{
  "model": "segmentation model",
  "dataset": "aerial photos of the United States (SatlasPretrain)",
  "train_examples": 101725,
  "image_size": 48,
  "crop_scale_min": 1,
  "horizontal_flip": true,
  "num_classes": 8,
  "arch": "unet",
  "norm": "batchnorm",
  "hidden_act": "leaky_relu",
  "pixel_unshuffle": 2,
  "widths": [48, 96, 96, 96],
  "blocks_per_level": 1,
  "block": "plain",
  "attention": false,
  "upsampling": "pixel_shuffle",
  "init": "orthogonal",
  "optimizer": "soap",
  "beta2": 0.99,
  "learning_rate": 0.0038,
  "beta1": 0.95,
  "shampoo_beta": 0.99,
  "eps": 1e-08,
  "precondition_frequency": 25,
  "max_precond_dim": 1024,
  "merge_dims": true,
  "one_sided": false,
  "adamw_lr_other_params": 0.0011,
  "max_steps": 40000,
  "batch_size": 128,
  "epochs": 50.3,
  "lr_schedule": "cosine",
  "final_lr_fraction": 0.1,
  "warmup_steps": 800,
  "weight_decay": 0.009,
  "adamw_weight_decay_other_params": 0
}
Rows from block 5 of a small segmentation model, named by matrix and row number. Each number is 128 + 32 x the weight over its row's rms, rounded and kept within 0 to 255. All counts start at 0.
Before each channel's rows are labels from the 100 images, of 14976, where the channel reaches its highest value: "peak on" is the class under the peak; "responds to" is what is common among them. Only what is clearly more common there than usual is listed. The data: aerial photos of the United States (SatlasPretrain). In brackets: how many of the 100.
# conv: 3x3 conv (model.decb.0.0.conv.weight, 96x192x3x3, each kernel summed), inputs 0-95

peak on: building (56)
responds to: building (95)
conv.25 [120 158 145 116 127 119 136 140 136 134 155 108 156 123 125  85 103 124 139 151 125 127 136 132 130 137 122 121 110 169 142 132 123 124 126 105 109 124 127 142 124 123 137 108 115 102 122 136 114 133 133 136 105 149 107 143 108 114 136 136  82 119 131 118 162 107 138 114 129 105 155  98 125 134 131 142 111 113 125 131 123 131 161  97 104 109 119 151 127 139 164 134 112 111 124 149]

peak on: crop field (34)
responds to: crop field (38)
conv.75 [123 136 154 122 126 130  97  37 157 144 142 176 193 146 150 135 136  86  92 115 106 180 169 107 156 107 152  74 112  90 149 154 153 121 114 165 165 130 139  98  98  58 154 151 150 124 100 137 207 153 126 139 139  98 126 161 131 151 127 144 136 123  68 123  81 129 151 121 114 113 116 146 145 144 127  86 195 155 134 147 133 115  85 141 152 102 134 133  87 136 147  96 168  91 139 124]

peak on: building (55)
responds to: building (90)
conv.13 [136 118 141 128 131 128 119 147 126 116 122 117 148 131 126 116 137 109 140 138 116 124 128 129 158 108 152 115 122 135 116 153 129 115 131 121 138 104 157 130 162 146 139 144 133 116 103 151  99 122 150 132 104 120 123 123 137 138 147 121 117 114 131 106 137 124 135 133 136 118 138 148 118 119 103 132 159 137 124 111 135 139 132 124 121 129 144 128 109 152 150 124 110 125 150 129]

peak on: building (25)
responds to: building (93)
conv.93 [124  93 112 143 110 104 136 138 155 143 114 143 123 144 118  99 137 114 134 184 133 160 124 142 100 135  97 160 138 116 137  84 142 113 100 153 143 116 109 112 141 129 134 152 136 137 120 127  93 131 142 115 139 137 134 126 124 125 170 148 128 135 127 139 129 153 131 138 153  99 133 137 152 118 139 146 132 135 159 133 130 123 113 174 135 156 118 119  89  97 151  97  85 111 101 121]

peak on: park (43)
responds to: building (67); park (45)
conv.72 [138 133 159 119 138 152 132 148 144  71 152 170 144  93 106 102 177 140 116 148 153  83 116 109  95 140 135 135 143 116 131  96 101 127 116 178  92 110 115 161 158  94 135 118 119 120 116 145 124 113 164 117 137 149 128 145 161 163 118 162  99 106 175 119 126 119 104 128 156  95  95 157 139 141 106 110 141 118 129 132 148 115 156 168 162 159 114  93 115 133 147 103 169 152 141 181]

peak on: building (25)
responds to: building (83)
conv.86 [120  86  64 104  99 116 160  84 117 169 143 157 134 123 108 117 118 199 115  91  86 126 160 155 142 152 104  72 107 128 179 143 179 107 118 136 165 127 136 115 144 121 141 155 120 177 102 140 180 137 156 127 140 132 152 162 160 137 145 169  86  84 112 101 100 158 145 169 115  88 131 151 146 137 144 143 126 110 158 136 136  82 148 122 111 144 148 112 149 148 151 162 120 134 129  92]

peak on: building (34)
responds to: building (87)
conv.91 [127 119 100 107 128 111 126 117  97 150  88 159 127 130 180 150 134 129 129 126 141 107 132 137 137 124 118 118 147 121 153 151 170 131 141 122 130 123 112 115 131 114 144 163 116 174 132  97 139 150 152 115 110 149 145 116 123 150 139 151 113 108 122 119 107 133 123  67  54 101  96 133 141 123 127 121 126 105 139 149 141 137 107 130 128 102 123 124 119 130 159 149 124 138  86 131]

peak on: building (26)
responds to: building (87)
conv.29 [124 126  99 156  91 130 141 119 129 137 118 128 110 121 110 143 140 119 117 137 164 141 154 119 136 140 106 145 157 124 152 153 108 109 119 144 146 118 112 149 168 152 135 158 157 118 164 143 133 122 143 141 106 146 157 143 133 140 131 147 124 153 119 144 142 129 130 151 134 113 122 147 129 125 103 147 128 130 111 116 116 133 126 131 127 117 128 133 160 121  98 113 119 105 117 107]