Weights of a small segmentation model.
Data: trained on aerial photos of the United States (SatlasPretrain), 101725 training examples, 50.3 epochs.
Rows from block 4, named by matrix and row number. Each number is 128 + 24 x the weight over its row's rms, rounded and kept within 0 to 255. All counts start at 0. Numbers have three digits each. After the name is the row's rms in percent of the matrix's.
# conv: 3x3 conv (model.mid.1.conv.weight, 96x96x3x3), inputs 84-95, a 3x3 kernel for each
conv.0 112:149149126114098138142150113108151094112137142122141152116134147157123135155110092139131121097165132137123114148128113117106114120167104159123136120095146149093153119158113134110162139121156101142168107110143153132142122101156125102158107153080142141115092124151110134126138093126083104141121121166129128092126141124115118159
conv.1 094:112145144135107087116076151101128136094112102191119113170120113099128142153143116117086106164118101110150119144122114088098142167121119133084129106140120178136117146120127125137128143096115147091148146114102126150184118158126118116093122133121127128097187098122142141121133108110137130146105120115139125100146134116117111150
conv.2 092:119086110100160178069065106121116124147146124127102123122125147099123142150123147104145132152110142136152096139153114107091148179144114118100150166165101083095147132148132138101132147123090120119139185120106087113135144105110165134145101174120122152101101110150119118126139092154166174104070171142132123094108114103109142225
conv.3 099:095114123131119124129101138117147129106137116151129109126130112120124196176144092115139080128178104118133150139088131082126126148109162130078150123199138089106111126161149105135115136107141171124143069154173134103158114113126131136144136107135134114125115146133111136140149129116124164095126109201123125115149108155126173099
conv.4 091:101100121152155116096141123106122115126158105086143063135116148161112113114172094132119116112113123096088146119116135122122100139155149090146142114131087107124154122110178121117120134105143159139137110115108129149137147168116144084124172117143109165108087172102115114160141100123110108157164103100091091138118170177055133100
conv.5 089:125088101131185109111089111152141062113101116150121162152126159129129140162139137143121132140110089146139114109103160170155129119154125133103125109110142122072148152117121116108159150149108140122184134122105119133139104121115093115167108155129139124102118120141102095101124138102108135115109090082114135113118139110104108121
conv.6 099:154116157099089122094137081119136124121129154154159139118122101143126117111090145109143115128102113094131121119132126092126108140083124118112095111087121117101129122155129130149130158155139100121087108144127107121122094093162139186140147115159092130141130057097120100103139175132093095130150107116117123136131116160122085124
conv.7 100:139088125143132088116152168110114138158121106100135103152149146166093112132111144086158147156117130117123116123121102128164116150173172125149092107105144153134138118119099155108121118099117131082126106112146106131165119124125122118152117134081152134132131091121128151127129126101137118158108136093183116161090122116162185099
conv.8 110:109121149127160090165086139121142129143078109125106141103141098098108118101163102152116126099104135141108139146113155137147067127088165092128158125153080137156084170131194134150118144120144114116092149118116078140131082144139154151099148135145128141126117128109107144120138140130123104164173125093142167112112143121101119162
conv.9 109:138118126167080163119155124147100101130166147123068131115123161169115131118105144103113112138118121130126139119161080094105143167171130102123118124161101084144099160133096129154176122119091109089175149156119177089126121139156153126138139129120093155100124141116127112115156138152133071104088131126120087113107123155085152109
conv.10 105:130133124143106144135180116124120124112117100113153098127152096089124139197132155133128099134100131094125151142135117125134133137095141087129129125129141125145094141118129148124128092189108154117103131156111139094150161107122133098133131134131145104126168139146141096137128148096106126152124136120140131123089099121112110113
conv.11 100:143129114099101156071125107112159121126120112121133115114151142135131159096095118149141144131101131115122071157140110151075138080080158125122125131102131150104091159128114151092176156157127088127105113155148134104138144096094131118083126208114142106158097115107108092104107129107136116139153108084122113088083117182142100106
conv.12 114:128138145113122085123127142126114136102115132149154153116171122090189097117146112099072126123184141115103098131127115103174171111123143139160130126126141104125167103131101091108115153124156152123120104154146124150150150130117113120126136169102131103150137120088108075144113123123099136120111114134142109127118125163180107134
conv.13 105:124143133113092116136130165120094164111117142118093165153096149127129132127114139134119105096112171117160122082168129177064155075173070130131147134111143109155133144147108106145161122134142149113118116112183107094121115118108169135139129142096116119133181098153092153083096139135127138146150103137134106182142129132143083082
conv.14 099:100116127092146105135118150140155132129121192080127104079152139125135145168139076128135110087135141123192107151103103098123141220156068117118139091127100101141110147139171131135109107087127094087169148113125162130110149130141129146166103112130123155113101105068117136114119132137094136132110110129141112152157106164092166120
conv.15 093:127104142109097126148149129114136121110137166137144114141162194144134129116102117156112146135157147095177148160134125129174097148172134142114116136085143124156134092119141148139127162082125119117181084145149158134157112151114137120127109130116116127148135106129114157127103116182129112109140169101087127123132062109110119140
conv.16 113:153099140123115114097112132153105135072086111152147134117130144179130160108120151107114119162141130109156155103092105111160104125112144145107152144105134130136146096148116118128127122107122118085159178124143113118078136130081156142131144066148146155120137135147132103132158169131106105140128159163145100136104082141119135142
conv.17 100:130143099146089163131153160103157157117118094103175093139168117106120149155106148125118151135123108110141149122150131117115117129135112145137181131130166177113100105155138119134163113144074102120128108171109154071134092137139101089152092114138117108106122113114161140151121093163122188153144128080156131161146065163085129117
conv.18 090:136150154140123133130124151124136115139109138169160157109138105122159159156126127103122111123119142112122105065168135108106131105122123153106129103097093116117125140133134120114101119126120118148127143150149089148141162123161126166107156119127172113109147137136172125154156155122153121113090112084126117114174160128085120100
conv.19 095:108122135114124150131128124110144143123113134111136114144140108160106100139139133080130100184160134143108106117130087125122135124115145107103108161180163146099149139076149166167121124079115147093128177135075147142181163111139126074153188079099111128114122145107124124151121142145091138154088096165140141133131112160139121162
conv.20 109:120137097145083162156139118125139109158106131120134123157093142085120091129128128127107124116170102143145124139121131115131123123128110098158120102118109174105159136142156108118143154133115152140142115080121153150145116149151097104116130152109139151068135135123080127131129115101115142115146141088156141097122118178143095157
conv.21 110:137117147108112119113114143130177127166131106125088093127174169159093137101130080171123137097100146103151128161134162108075093107106160142129154097132116115183065112140110105176120119106114088113160194102123103095135139164115118092108126154149146098103091106134146111148200104114165148101134134148121088136152189080123162111
conv.22 083:128082164109138195122166114134092108146115111128101139163119131127121106093162098169152083177145139174174136129098137144144154120071168115130146069130132121142127150112072139111098119127117094101109089113163105155164098116167136130160128120170149090106163111180136105139117109121104147130126128158125114135078111120111111157
conv.23 108:145138086119145107123132116099131137112136168125091122141158098102114155169097130104138121167087153091158128191083181120121108100148152127132078103125137140092168105134111110110143150094119142124111152102183148113090120109122146168127109144152142126129124093135155115100150142131091105157104163104102166110163128131103115141
conv.24 094:115110102143148143132095098168125158101140134145150196119203151171118154141143118110115119074096121138129182164119095086102126179132131106116122172166119098145092118131095128125101116118155125137117108083137105114140109114151099132164132134130115119099145138124110149077073099105153122137106117112131133148118052123125124152
conv.25 094:151127101106116177109096185173081125115084130157098112137126123127162142119165130118117101186110125115115187108167100107164080125136136125153110127083163138118110135143105124152104136147081096154062119137107099132165126105158153133088171095121130116105103118165134123159125110104112108091153074136119137147128119100162090154
conv.26 097:124157131141158169161163112114102144115137198112173123131116119133142099148148149166115133124097107155113113137116111143136124099126092112175153123131154131112132124119141115110143162128153132130103135141077098121116119139091111133135088129156092147087081141170149099118104154091114089154179153147151120105104158162087139149
conv.27 088:119142097144117109112156121096158118090129094080171114145135112095061099096105114107127127130149068156170161123139108091122164175142152113138120142134165105114158116104106154129138124077103115132150118144161098136135150092096119154122107136153144130139150172125122131094117106139126114137124139167079127101098166086110116136
conv.28 095:193107169143128123078136135207150147107157101158164147155107129192130160167137109107113110131105121119123123091190110101139142105098095149136141119090158139127129112116145119115159119111145147157104093161096130144119125157130125095115102118166115158148156120110127145098158105133195136176119090163129137132148126163154126155
conv.29 085:143098090118148148096143110132117121094125127115119147146116121172164101153126133109145129123124128099112181181138118161117155133111142117130101136152170106127123092148118074120099140126158183088143142139108138129130099123150101128099111099132111119129143114079154151099118085101123117133088089163110150111136124154144108133
conv.30 112:117128101155138117125111175169157116114104170135084119120137093101133101130119130074121067188123134098112116119118112170116170115155103137128132127155142127125110122137117133120152152113137157140120106097142156149120137106174114116128137184109127108114104125169140129126115140077140135154144093156150115136116129075142085165
conv.31 103:120120122091132133123132169153148116098098112112163134115171148134128137122128122101124108094151126139116129127124181121145134117149088114154161106136086175126125101100152133158131159128119092143135083162115123136102128164108141128093159075149139120110113119094160144152157095125103097102151153131085136122147136159151131111
conv.32 109:084102150135137092121132103107156130128139153127138131092123121149161193149143131108154126107130142165150124162124092154147133121160138124123146176139136158116109143129123106106128110132183155132129100129128147116126123100170110139123109166097155142125102152149080143151118116140091126089124072138154090154135147093134135134
conv.33 103:111071122191146124172117119091103110137135103180054107093104120130148128202218176103113119161138151087169120102138141132076120160115140118144139143106134103140152134140126113094163113110160143062145163142100108142156140127153113136145133115135164100109108111152158097087121107139169135082092114149103098146110132104111119119
conv.34 098:098135109112141108107148124139116150087147118117107126170134125120124109141147149163105156140113145115112117110139110128131115105185104149074073114179083085157133131184121170087120116169113154164132101125096179114118100147131092191131082165126106097122144100121132102104092115134119156116116102092129084171090156096099151097
conv.35 097:146136176114099135126114108092145124130107138130109121108152108173113129105129121107149136141171114112125140131099114134139088131125138141139141168141127141128105145150107133126092126143142147127068123099128151107117125111120114166093173098100194092178159093130096122135112118154141134157074110101124084080111161181111096157
conv.36 096:165146150121094110147147090140117110115128149115134085110155120121113129118173095135110115144151067198167117147109131150109142084150116156129125125153074119112166149125116106112155126108120131109142110133161139141118111112087176130174125131185116137129159120092141150147122128152122139114114152104124117139106141145118152109
conv.37 109:126113126141139130119130141146152087103165113092162113139108162138101144096160146122134121125110117118107161137129125100133102105179098145133131170125118136123155129081115104157140090138113165140105133144121106126109122115103118162130186082132105133147123097142120123138151123142136137137119115123113203112096115134138093104
conv.38 097:167180116117110120122151140121141150164120164079108166129114103149117179138138114088081120115130121140134130143150142120132083160146087137142128085137063122151153098115155118097136114151141134098099121138104115150115126125137107117149098096133129131158112145097114080158141123146145156087113120130141128151162161113085109142
conv.39 114:133132111129137133104122103148084118172104144091169131150109137101190111160130123103160158129131095170072123120132129153125154129083138127157114109125132113173159135114180123161098109147127154134154116126090101093172119171115112168122148131138163132102113145124113108139093133097124112132186109169104107123150114096157125166
conv.40 084:114132132132140099078133172132089120108130127166115137176106133135167156136139141109101111054130117122160125129128096127148129120160114146119126117123123120099138109107126163172114106098104125150079100174120092138114092104122149062077151128109083117157087146136132140106128125150104147153116139105144127117075108155082110145
conv.41 115:131157105121121143078131124083123092100161128137101143131131128154141092107109161116137120133108112155151156112120127176131171118162117115158118141124110150141128129134108143154165105102103126081140121139151128093125123128105142154112133139104100145125103141139132106120104147146111125106096173138137110147103130152144126156
conv.42 084:123094128170140132108154177112077135125102110190145124094115127133126127097095082108141155104117117092109135079119088155135108112120151139075092107130123098087076145130114128124123151093081152115132136100108138152104112135157121176152138131128108146110119158132102139179120130147136128160153138147137078155134111135158170113
conv.43 105:149145135104123123109146198134145119135129141132122114163127121086136113149141102128159106135157173107114143139136138178147113052136145135140151141087123130122133148123137161127114174144116097170127124106109102158105106157125121145105150130132122121115133133131118103130122108106104206103129131091121158094112130112117117141
conv.44 092:119150088102119144196154121124111100124087088143185104147121111120077138120109160140152133115129142090114108159157126066127173110116155104166132126094082148142107158098089171132136081121187154128114094166127114088122139098117115148124102138121116135125114145090194146110110090127151113125129112099132114166111137078124115113
conv.45 087:128099119116124141146135121116088112153091122144106175100134119093138144119137148096118126138101141136124138157166161062091107096190127074126094129163166141102130122118116114092141100133149123144186115126101104166126116143099179139152117096068105111124116154120113138144131059076118156131150123142103100105142120085112146195
conv.46 089:120167098152158110131101151118099097115086143137200110128160153138108143129134112138119103139122106113167105116172184136114150126120122123067131166157137089117117101068131144118137096141108126148126144155106095105185117124088113117158152115114146148140172084144076134106140178128171164127131111153112124107124122113132165145
conv.47 107:121078119136158129103143117152120134098119108164124128141148138115174104137098066129157146082097119128125125116134124093101163146120101144143123120138089117134130113165147136131157119103113124141131135131175098084083105155153119149154129128151089122115181086127131102146096104102129117140105135141111106116151128142143172075
conv.48 089:130151127124112151106126097151125138102183119094096107109124144173160105120139117172152094117084118129101156112143119132107133112183149135120147101170123118124132127109146120113106170125101151109137114151116165149111148083135127129114145128114153164146153124156132098119107112129125118153146128154162084107118181142066127137
conv.49 099:168142121130132176103140125117110140146098138113109143134132086140111175161124170120130109140143132100117124123102125158155097128130145135162139098121099101134125114133161118140130155106111105127124122137144142108138096138108126135193135144106144126132140116099130108187125149145111152105164130139107099152100102118108208119
conv.50 099:141174161128141121111133155096192120092103122139147137137117125131143109137165156147114113116135110138123124125151142111102112165129128118113129145138124164105120149119114146108146136103097133154101117097145143108169121143107115176128116135090098113125123122158137165131115124097123165126093181103122161121139130110141126106
conv.51 091:118141107123100128145127104135132139102101149147133136120124148136110112108094138120138123118127141125123141130138123116173148166113112123102113159146120101075154127166140133111198107087152114083135106194094153145128143093118121163106130115113111124155102138146120140150125136133131127168115134119143115140164128102097095242
conv.52 109:119114135160100117145128102134114112121117117139182116101092159096183134138086119145116126117125139139112112147144103124123158115122139115138143099135123119097162196134145164146138104131123112122082113203068098139097154146113099112141148120173166100120095158155127134129130110148136115104082170121102129080102139118140132165
conv.53 089:143136155111106134128151123150142147158136165127149110139132132127111118141090113136112109086143167110156123162119128164110145104143122094119106135133108158101101120140115135142079146134133134132130127137133160104141134157130133145120141132137139142110124116110130171121119149090111095079199114137126171130108124114149129126
conv.54 111:106135104114113119116146093107108143187099126160148148143125087183125126120153124083150142117109130139199094126095135170149134156144114137111136117127095104169121106126124125089127110149116183081109153123161152151155173129154109133175130122113153138152139097161127124113129107152157106099086169124120153138091119126137164135
conv.55 107:122127116131127125144119129131126177149155073143121150122163107132099107060194133130165143117142133125133092148145195082142112118074119144148113143125131164176075161109139116137147122149135137107107134090150127133144139141077111153135159131131099120140140125132140112134103137155093132113130108147116104150141141145112108109
conv.56 111:124168112107102128141115138140072136129123117135128144116119082179154140150104161149119141129094105137163141140083138128105118125172119148138143125149083107119140111130106111165136134115125104129096136147082148152133105136147120145147097107126169092140140126106130130117143124113130139139121130101093118180152117119118132159
conv.57 110:135129149125103119153147161117128105143119139121125091133122112108114161085123124105123113138115125115153114128099143112162094176086126118120151146139145104125112137112150120134124150150105113114159117115105150130118116162091145114127126121169168132111147131104119136118114091164137104105111150123109131183143088132099206102
conv.58 110:101135096131139106110143125110145122106159048125128159125140111133139111128119129129117106121150145116107118150139102129126162140125114130143129150122165101126103157161084111127123134125126138178062119156131108116120105160126137107162150109133106141112151104132122104144126135149167125101110134149104162177143096119144139127
conv.59 100:137143124140132146117111081138143128137126116130137145152118128128130133119122118138123124135113120120140167094100122128092107145138122140108173131121141122111093130116124173076130149154110117116095097084161124127120107109115150109113126122156113136146155142135128125066132127118105141136119115083100098103115144188070157142
conv.60 105:092120131147129158162106074118095127101117113152120165130124099094134120118089117087147121096107101167106121085124134129110163127156089154116130121114147151110117133146109128156073176120143142131135084118108115107184141102134166093130108107141110171142140124137127120162136128110131139162140135111117133180133099143134130120
conv.61 097:128134138129131112146096123109109121122155161162082100144124124127081111168116156114169108139111078123137155125155096165111123128124113141110125132143127147126112109149150105150166113133129128122147137096116123161131140129139136123132136135157152104137167087154159113122128115119139177123168115081164098124159162134110149130
conv.62 093:142162108127098186144154163119155159128118162159147150117148112123144131131146115115148132104123094079144114082090119122133104142109098134092112141130154132158149142132135114111147110126100070123127152170097112117135152121139160124137073104136130115127134134100146157165141116134118114149179167180126117108120149129157108150
conv.63 107:118123089111144111135146095122083167117134137164121166144099144107117084126145101150097155110106145122135114126145120121097144134147132145083148122174101144112123133105160133082197129109105186115155166094113101173096159116185122123146095136152116096150122093162157146124133088160121139129132125093124122124082146125157107121
conv.64 091:124100102103121123122105132083182099118135110102119130169151098134118144138151107083108122073113193105135117150137125099146145201135085120125101176106149089117154117194095117125120129100100129107160154104130115110101109128145142106129135072156121135103134103100104193155144105089134120136092109156114115137131125161110106105
conv.65 104:162093117128149157133102117135142132134075157160122091123101145134129085112170147118152125127122118107091120148125110117112167166140110113133129128131151126151124099142195086134121102161122125106112119120121141131101122090165108126140122134091156118131170160094103144118144154077161143121127114116131098093156155161152119105
conv.66 114:161127116094133109149119130080156125128163147100120176117105163131123143098119137137130138153177141138136121127153094081150131108167113139119143152116115174146173136092138118136136159174115097150124169123096098096185129121151144095123159111136080170102095120115111160142126090130180120142137110128155120133155109109078147126
conv.67 091:113124145152128119132153113112174103158145130176159115112140164143176151119115102093109142143123117123111151120163092147098142101109080097151108121119155114117121109105144148118149113087154104083174161143100150113129164131071140131124133118129080132134133127145144112152113101112098176107106100156105158125095191116133132118
conv.68 106:111115105134151128146116129148116133120137140102124126178107128087090209123136143192139117149143115128109098080128172083169101137103101156127113159066161110128138162139141160148129091119135114080146118110147111159116142150109111126180165090109137105131121111096124139119118097154145100124138135148118166148146115112130141103
conv.69 092:084125105133091109131144094175097100123153098132094086125110074108176158109146099112085113106155128098170114092139172108142112114118202123132150095121084114128132129164075115149121104141132078143139110106128115126166125084101106150114165133124089143119128139153134155143134116099161093123143120165131145117152106106144085146
conv.70 085:119134111130155093156135146109100125131099094114136136124150119122079172087123094127139160138158153166170153100145162151169119112101098113149121125107059124141134103154135167139131085090115157114107125165087123103057106143122103106146112142119110129071127147132158088158145096133171122101137073098126114113115109102107094129
conv.71 103:115105130137155144157070167065119158134151142142106112108136131141134109137141166118133105093161140103105118151106107137116140131128108136104103090163119109156100121088154110123121140090173139114172152119107115144114082118127126096140092157122152115107108154147111146057146112129104153105137133124168123133137119104140082166
conv.72 111:145128149136110124108102142097110130120173115135104148089166170177093124114129090128089174147076102109132125123112132167136106111124161089129156136133130136127106154152123075098144164150142145137133086107100159169161184134145108114190129112085168156103105118132151097110120088116117168112178124132093145110100143123122142137
conv.73 097:134083132148136117154134137141136118107093109140102131127150096084164123131121138120163105136146122124121099132118124137157099115081142137133105127157126125128093112143146136135095110127169102122126120141101157083161116103189156133144121103142155104084155162103144116106132106101133117126149183121113065155145149121117153107
conv.74 107:125102151105152133177126129125111140130117093152134130125112162148102099134127094104092132094139138131141133077087131129126117104126171108152105134123131156099116089111188159144125096126117143112136113124130100141102140141132125085150111118142130131102131108096168121119114128168092136152078162114109141113105112124158090154
conv.75 087:113114084142152146134139135114137115103095111200131110113100097105077092129159147125193207138117157062162147108144109109093087156169148157088149119140138113131116123121078132133105118181179136131119138141088106104113114169111148112106133095112132127114111121151121152156152113161166116155123081107113123099113135120135132091
conv.76 093:137193149105125072118104135126142153106128122122139122154137119078142180140147097113159125117149139116095125103149129118123118108179151168210154120109125136116111159080132109106151132173143119141076096170133100110194110134117136111134140131167122158078132156098091091119145112159124119124143107105142144093114149138166100106
conv.77 098:175152182122112107100161139137154104132087128088085139170117135099224122105103104094102066106163142156140148107138090122151138145087129146113130160134134136138110148144098107118122108129137115137148149131137177083154172099085128099142141097142116114139135164149124160076103122143149165124122150088102109184120135107132121121
conv.78 112:142114131131140087137134146097129088130161140105112106127112125107115168135115135121116139101146109150118131093187120094126084147160151120102184101128188115126148095120164189189085099128090127148088126118084132094168128191133093133109177118117090132180119154167136116100082082110131160116145096135115131138115153111151138162
conv.79 103:103103181142151115161150153167103144137129149099117091126177121115122116143140161103152135142135119122125117133138127148116107159133177157098129122142152122152103110148146114109116153141149119148117139103116120174157146096115116131103077114138154111121149135142166115138090114119100116166154138109128123130157119147152134133
conv.80 107:097110177115138093173116124153083147098111168088145135138146100134139112103107137125113089148136129118109120141136127162112138110137094123113156144102101152139156147117142154140097125105125101103146141172124113123088127133140127107116129176118119107169120143108104153140131123100171089127159120083141129151109125115149107122
conv.81 084:125094157114141120108119113090129159101125120137106131185148120102129100129173155115103138117109132153117074154115113168171122131173091131122175084113092092119137112138144150136119129132102173137111161142121141108073105137146105101144096121131128139139115147114113094180120102142110124127116112139116120160137132135127135110
conv.82 088:102119085107116158147140105129166127131158156154124146141112096122075071094136120163155146102148145140128117132126119148127123129139152111120096135153138157183180126111133143141131110138097136146116113151139157126109113140138126114131145127150138121105150159102148125143136140132156125134111112103152111110106123115108107187
conv.83 092:124150148129187084143160139132137121126131101140124116103122126140106145143133099144141103141124148142106157139166138145114157142098173121126124123139116118116156100130170125171162126087117137124082112143147120086151135135144108135132101124114095129122107126102161124114111110129096136119131157113154172134124101123125122126
conv.84 100:174095105126117166091125109152116131191117130134137094090124109122168099121128164119160117113088112140110112120096165074125118123083203120141130092099132165132108132121129115143116122138103131136127120126139095130166129137153145106136147129126156140145123121129171133118128087108139140134113122169102097141108133120108136152
conv.85 089:096140126124171118124135088079163138128105179130116156116149116150147142154128157153109126126129111162128145137136109135124117094144120126158143110132091114149163132100146165110121130133151156123095145121171119160051159137099132139115119114123125140121105152117157152112164111146132090169121155124166107127141116150111144098
conv.86 091:078135129127134133112117135148114155106103141093119082099092091128135118100138113167165131133175153163144171178110129081155171136121106171106081132121177150147126152106105093094110129125141123121153121057167108137127119143158119099115130135129105123124128127124104203114107122118136111123118131162128126131110124106160114113
conv.87 104:113119113135123149123119110138135099147100103132098137144151132122168148129107152149151154126175070153133106124134095142129147143099099142128101129158133125130149097097130185139152137129153147137134146140131124094187133122112133152115083104137107134141103082115111127102129141146131094161114134148104139136112118127143126102
conv.88 093:084078133121139120123216139146156124098121110086156113149129118143105136149112099135132121113112110129112132150143129120140113139149162125146106138110100158147183157131164121097121132112118090120102097110124150127098136136138118124089129107088142100142110079122124147152094118118154121104145115177087148090158124107137131092
conv.89 105:116105136178139109124106139147145143147081118092128129094155134142076186104130180109095118143104147147139134139093157102150141129139130140131121099141147138127163136168120118120124150155106135117110146133146150119122116133137118091119167167126145125107112159112124144127085134124130141140147160115111170164125092104126153171
conv.90 090:090127139169119151085111138111155112119202127104115121110105141115118132099111088113144122123135161120165142109084133134129122120137154125123135146110107094118142129108101071146153133121143085136157129107053105134113106125115112126108109121142134145124150078138122144115104163151111131148114116117128154117107111117151097120
conv.91 105:152108133123119155153093124140103096127151096107171141129119125122137171151094145153141138135116078120134116101145080127140150113121103122129148134140087125129153105161127119140106119118115080191076134152160128122095123107152110154137103173137136139090153112147108149138104152112140115144095105157139102119115141104132120136
conv.92 100:105110115147104136115187157117127134133115134124139137136124132146132123132134121119094108150140144119136082083127134145125101080074134182117135138117107142141130173162120133157111103106109108112094082131157114119089111106111119130132098121129146109143119123123067104159133140123120058124143113130108109149120126137127114125
conv.93 111:157124156128098107107118134127140104091058147133144129111108119169097140140163092134115145166086143117114118144104145114101125091131139130114135128079106106137145093149138135131125128109153107169152146104099088137084176130102118165162131110156117111186096111083102134146114131143144108125129148170133119087144070189140134138
conv.94 094:137079091100109113102155130183128129200115135127122133112133122133149157139072129161149118152136107156165108111134131130115116144123137138097162091121176090110148130163164120105137112129103157122086118140125130163121111135158115146193134142121139120161093136090151110120104115111061146128153148175121163119132105166142115116
conv.95 113:128126130102129125130106138126145152164096145120157140132123170110088133168164111144121111090152093118122134133135123109143099184096131149117100145114164170116138148120143078142113110092119119168151102094106187136086162131148185120123149168097100112149124133121103140147149142140107122126145105117167106123150138112120129139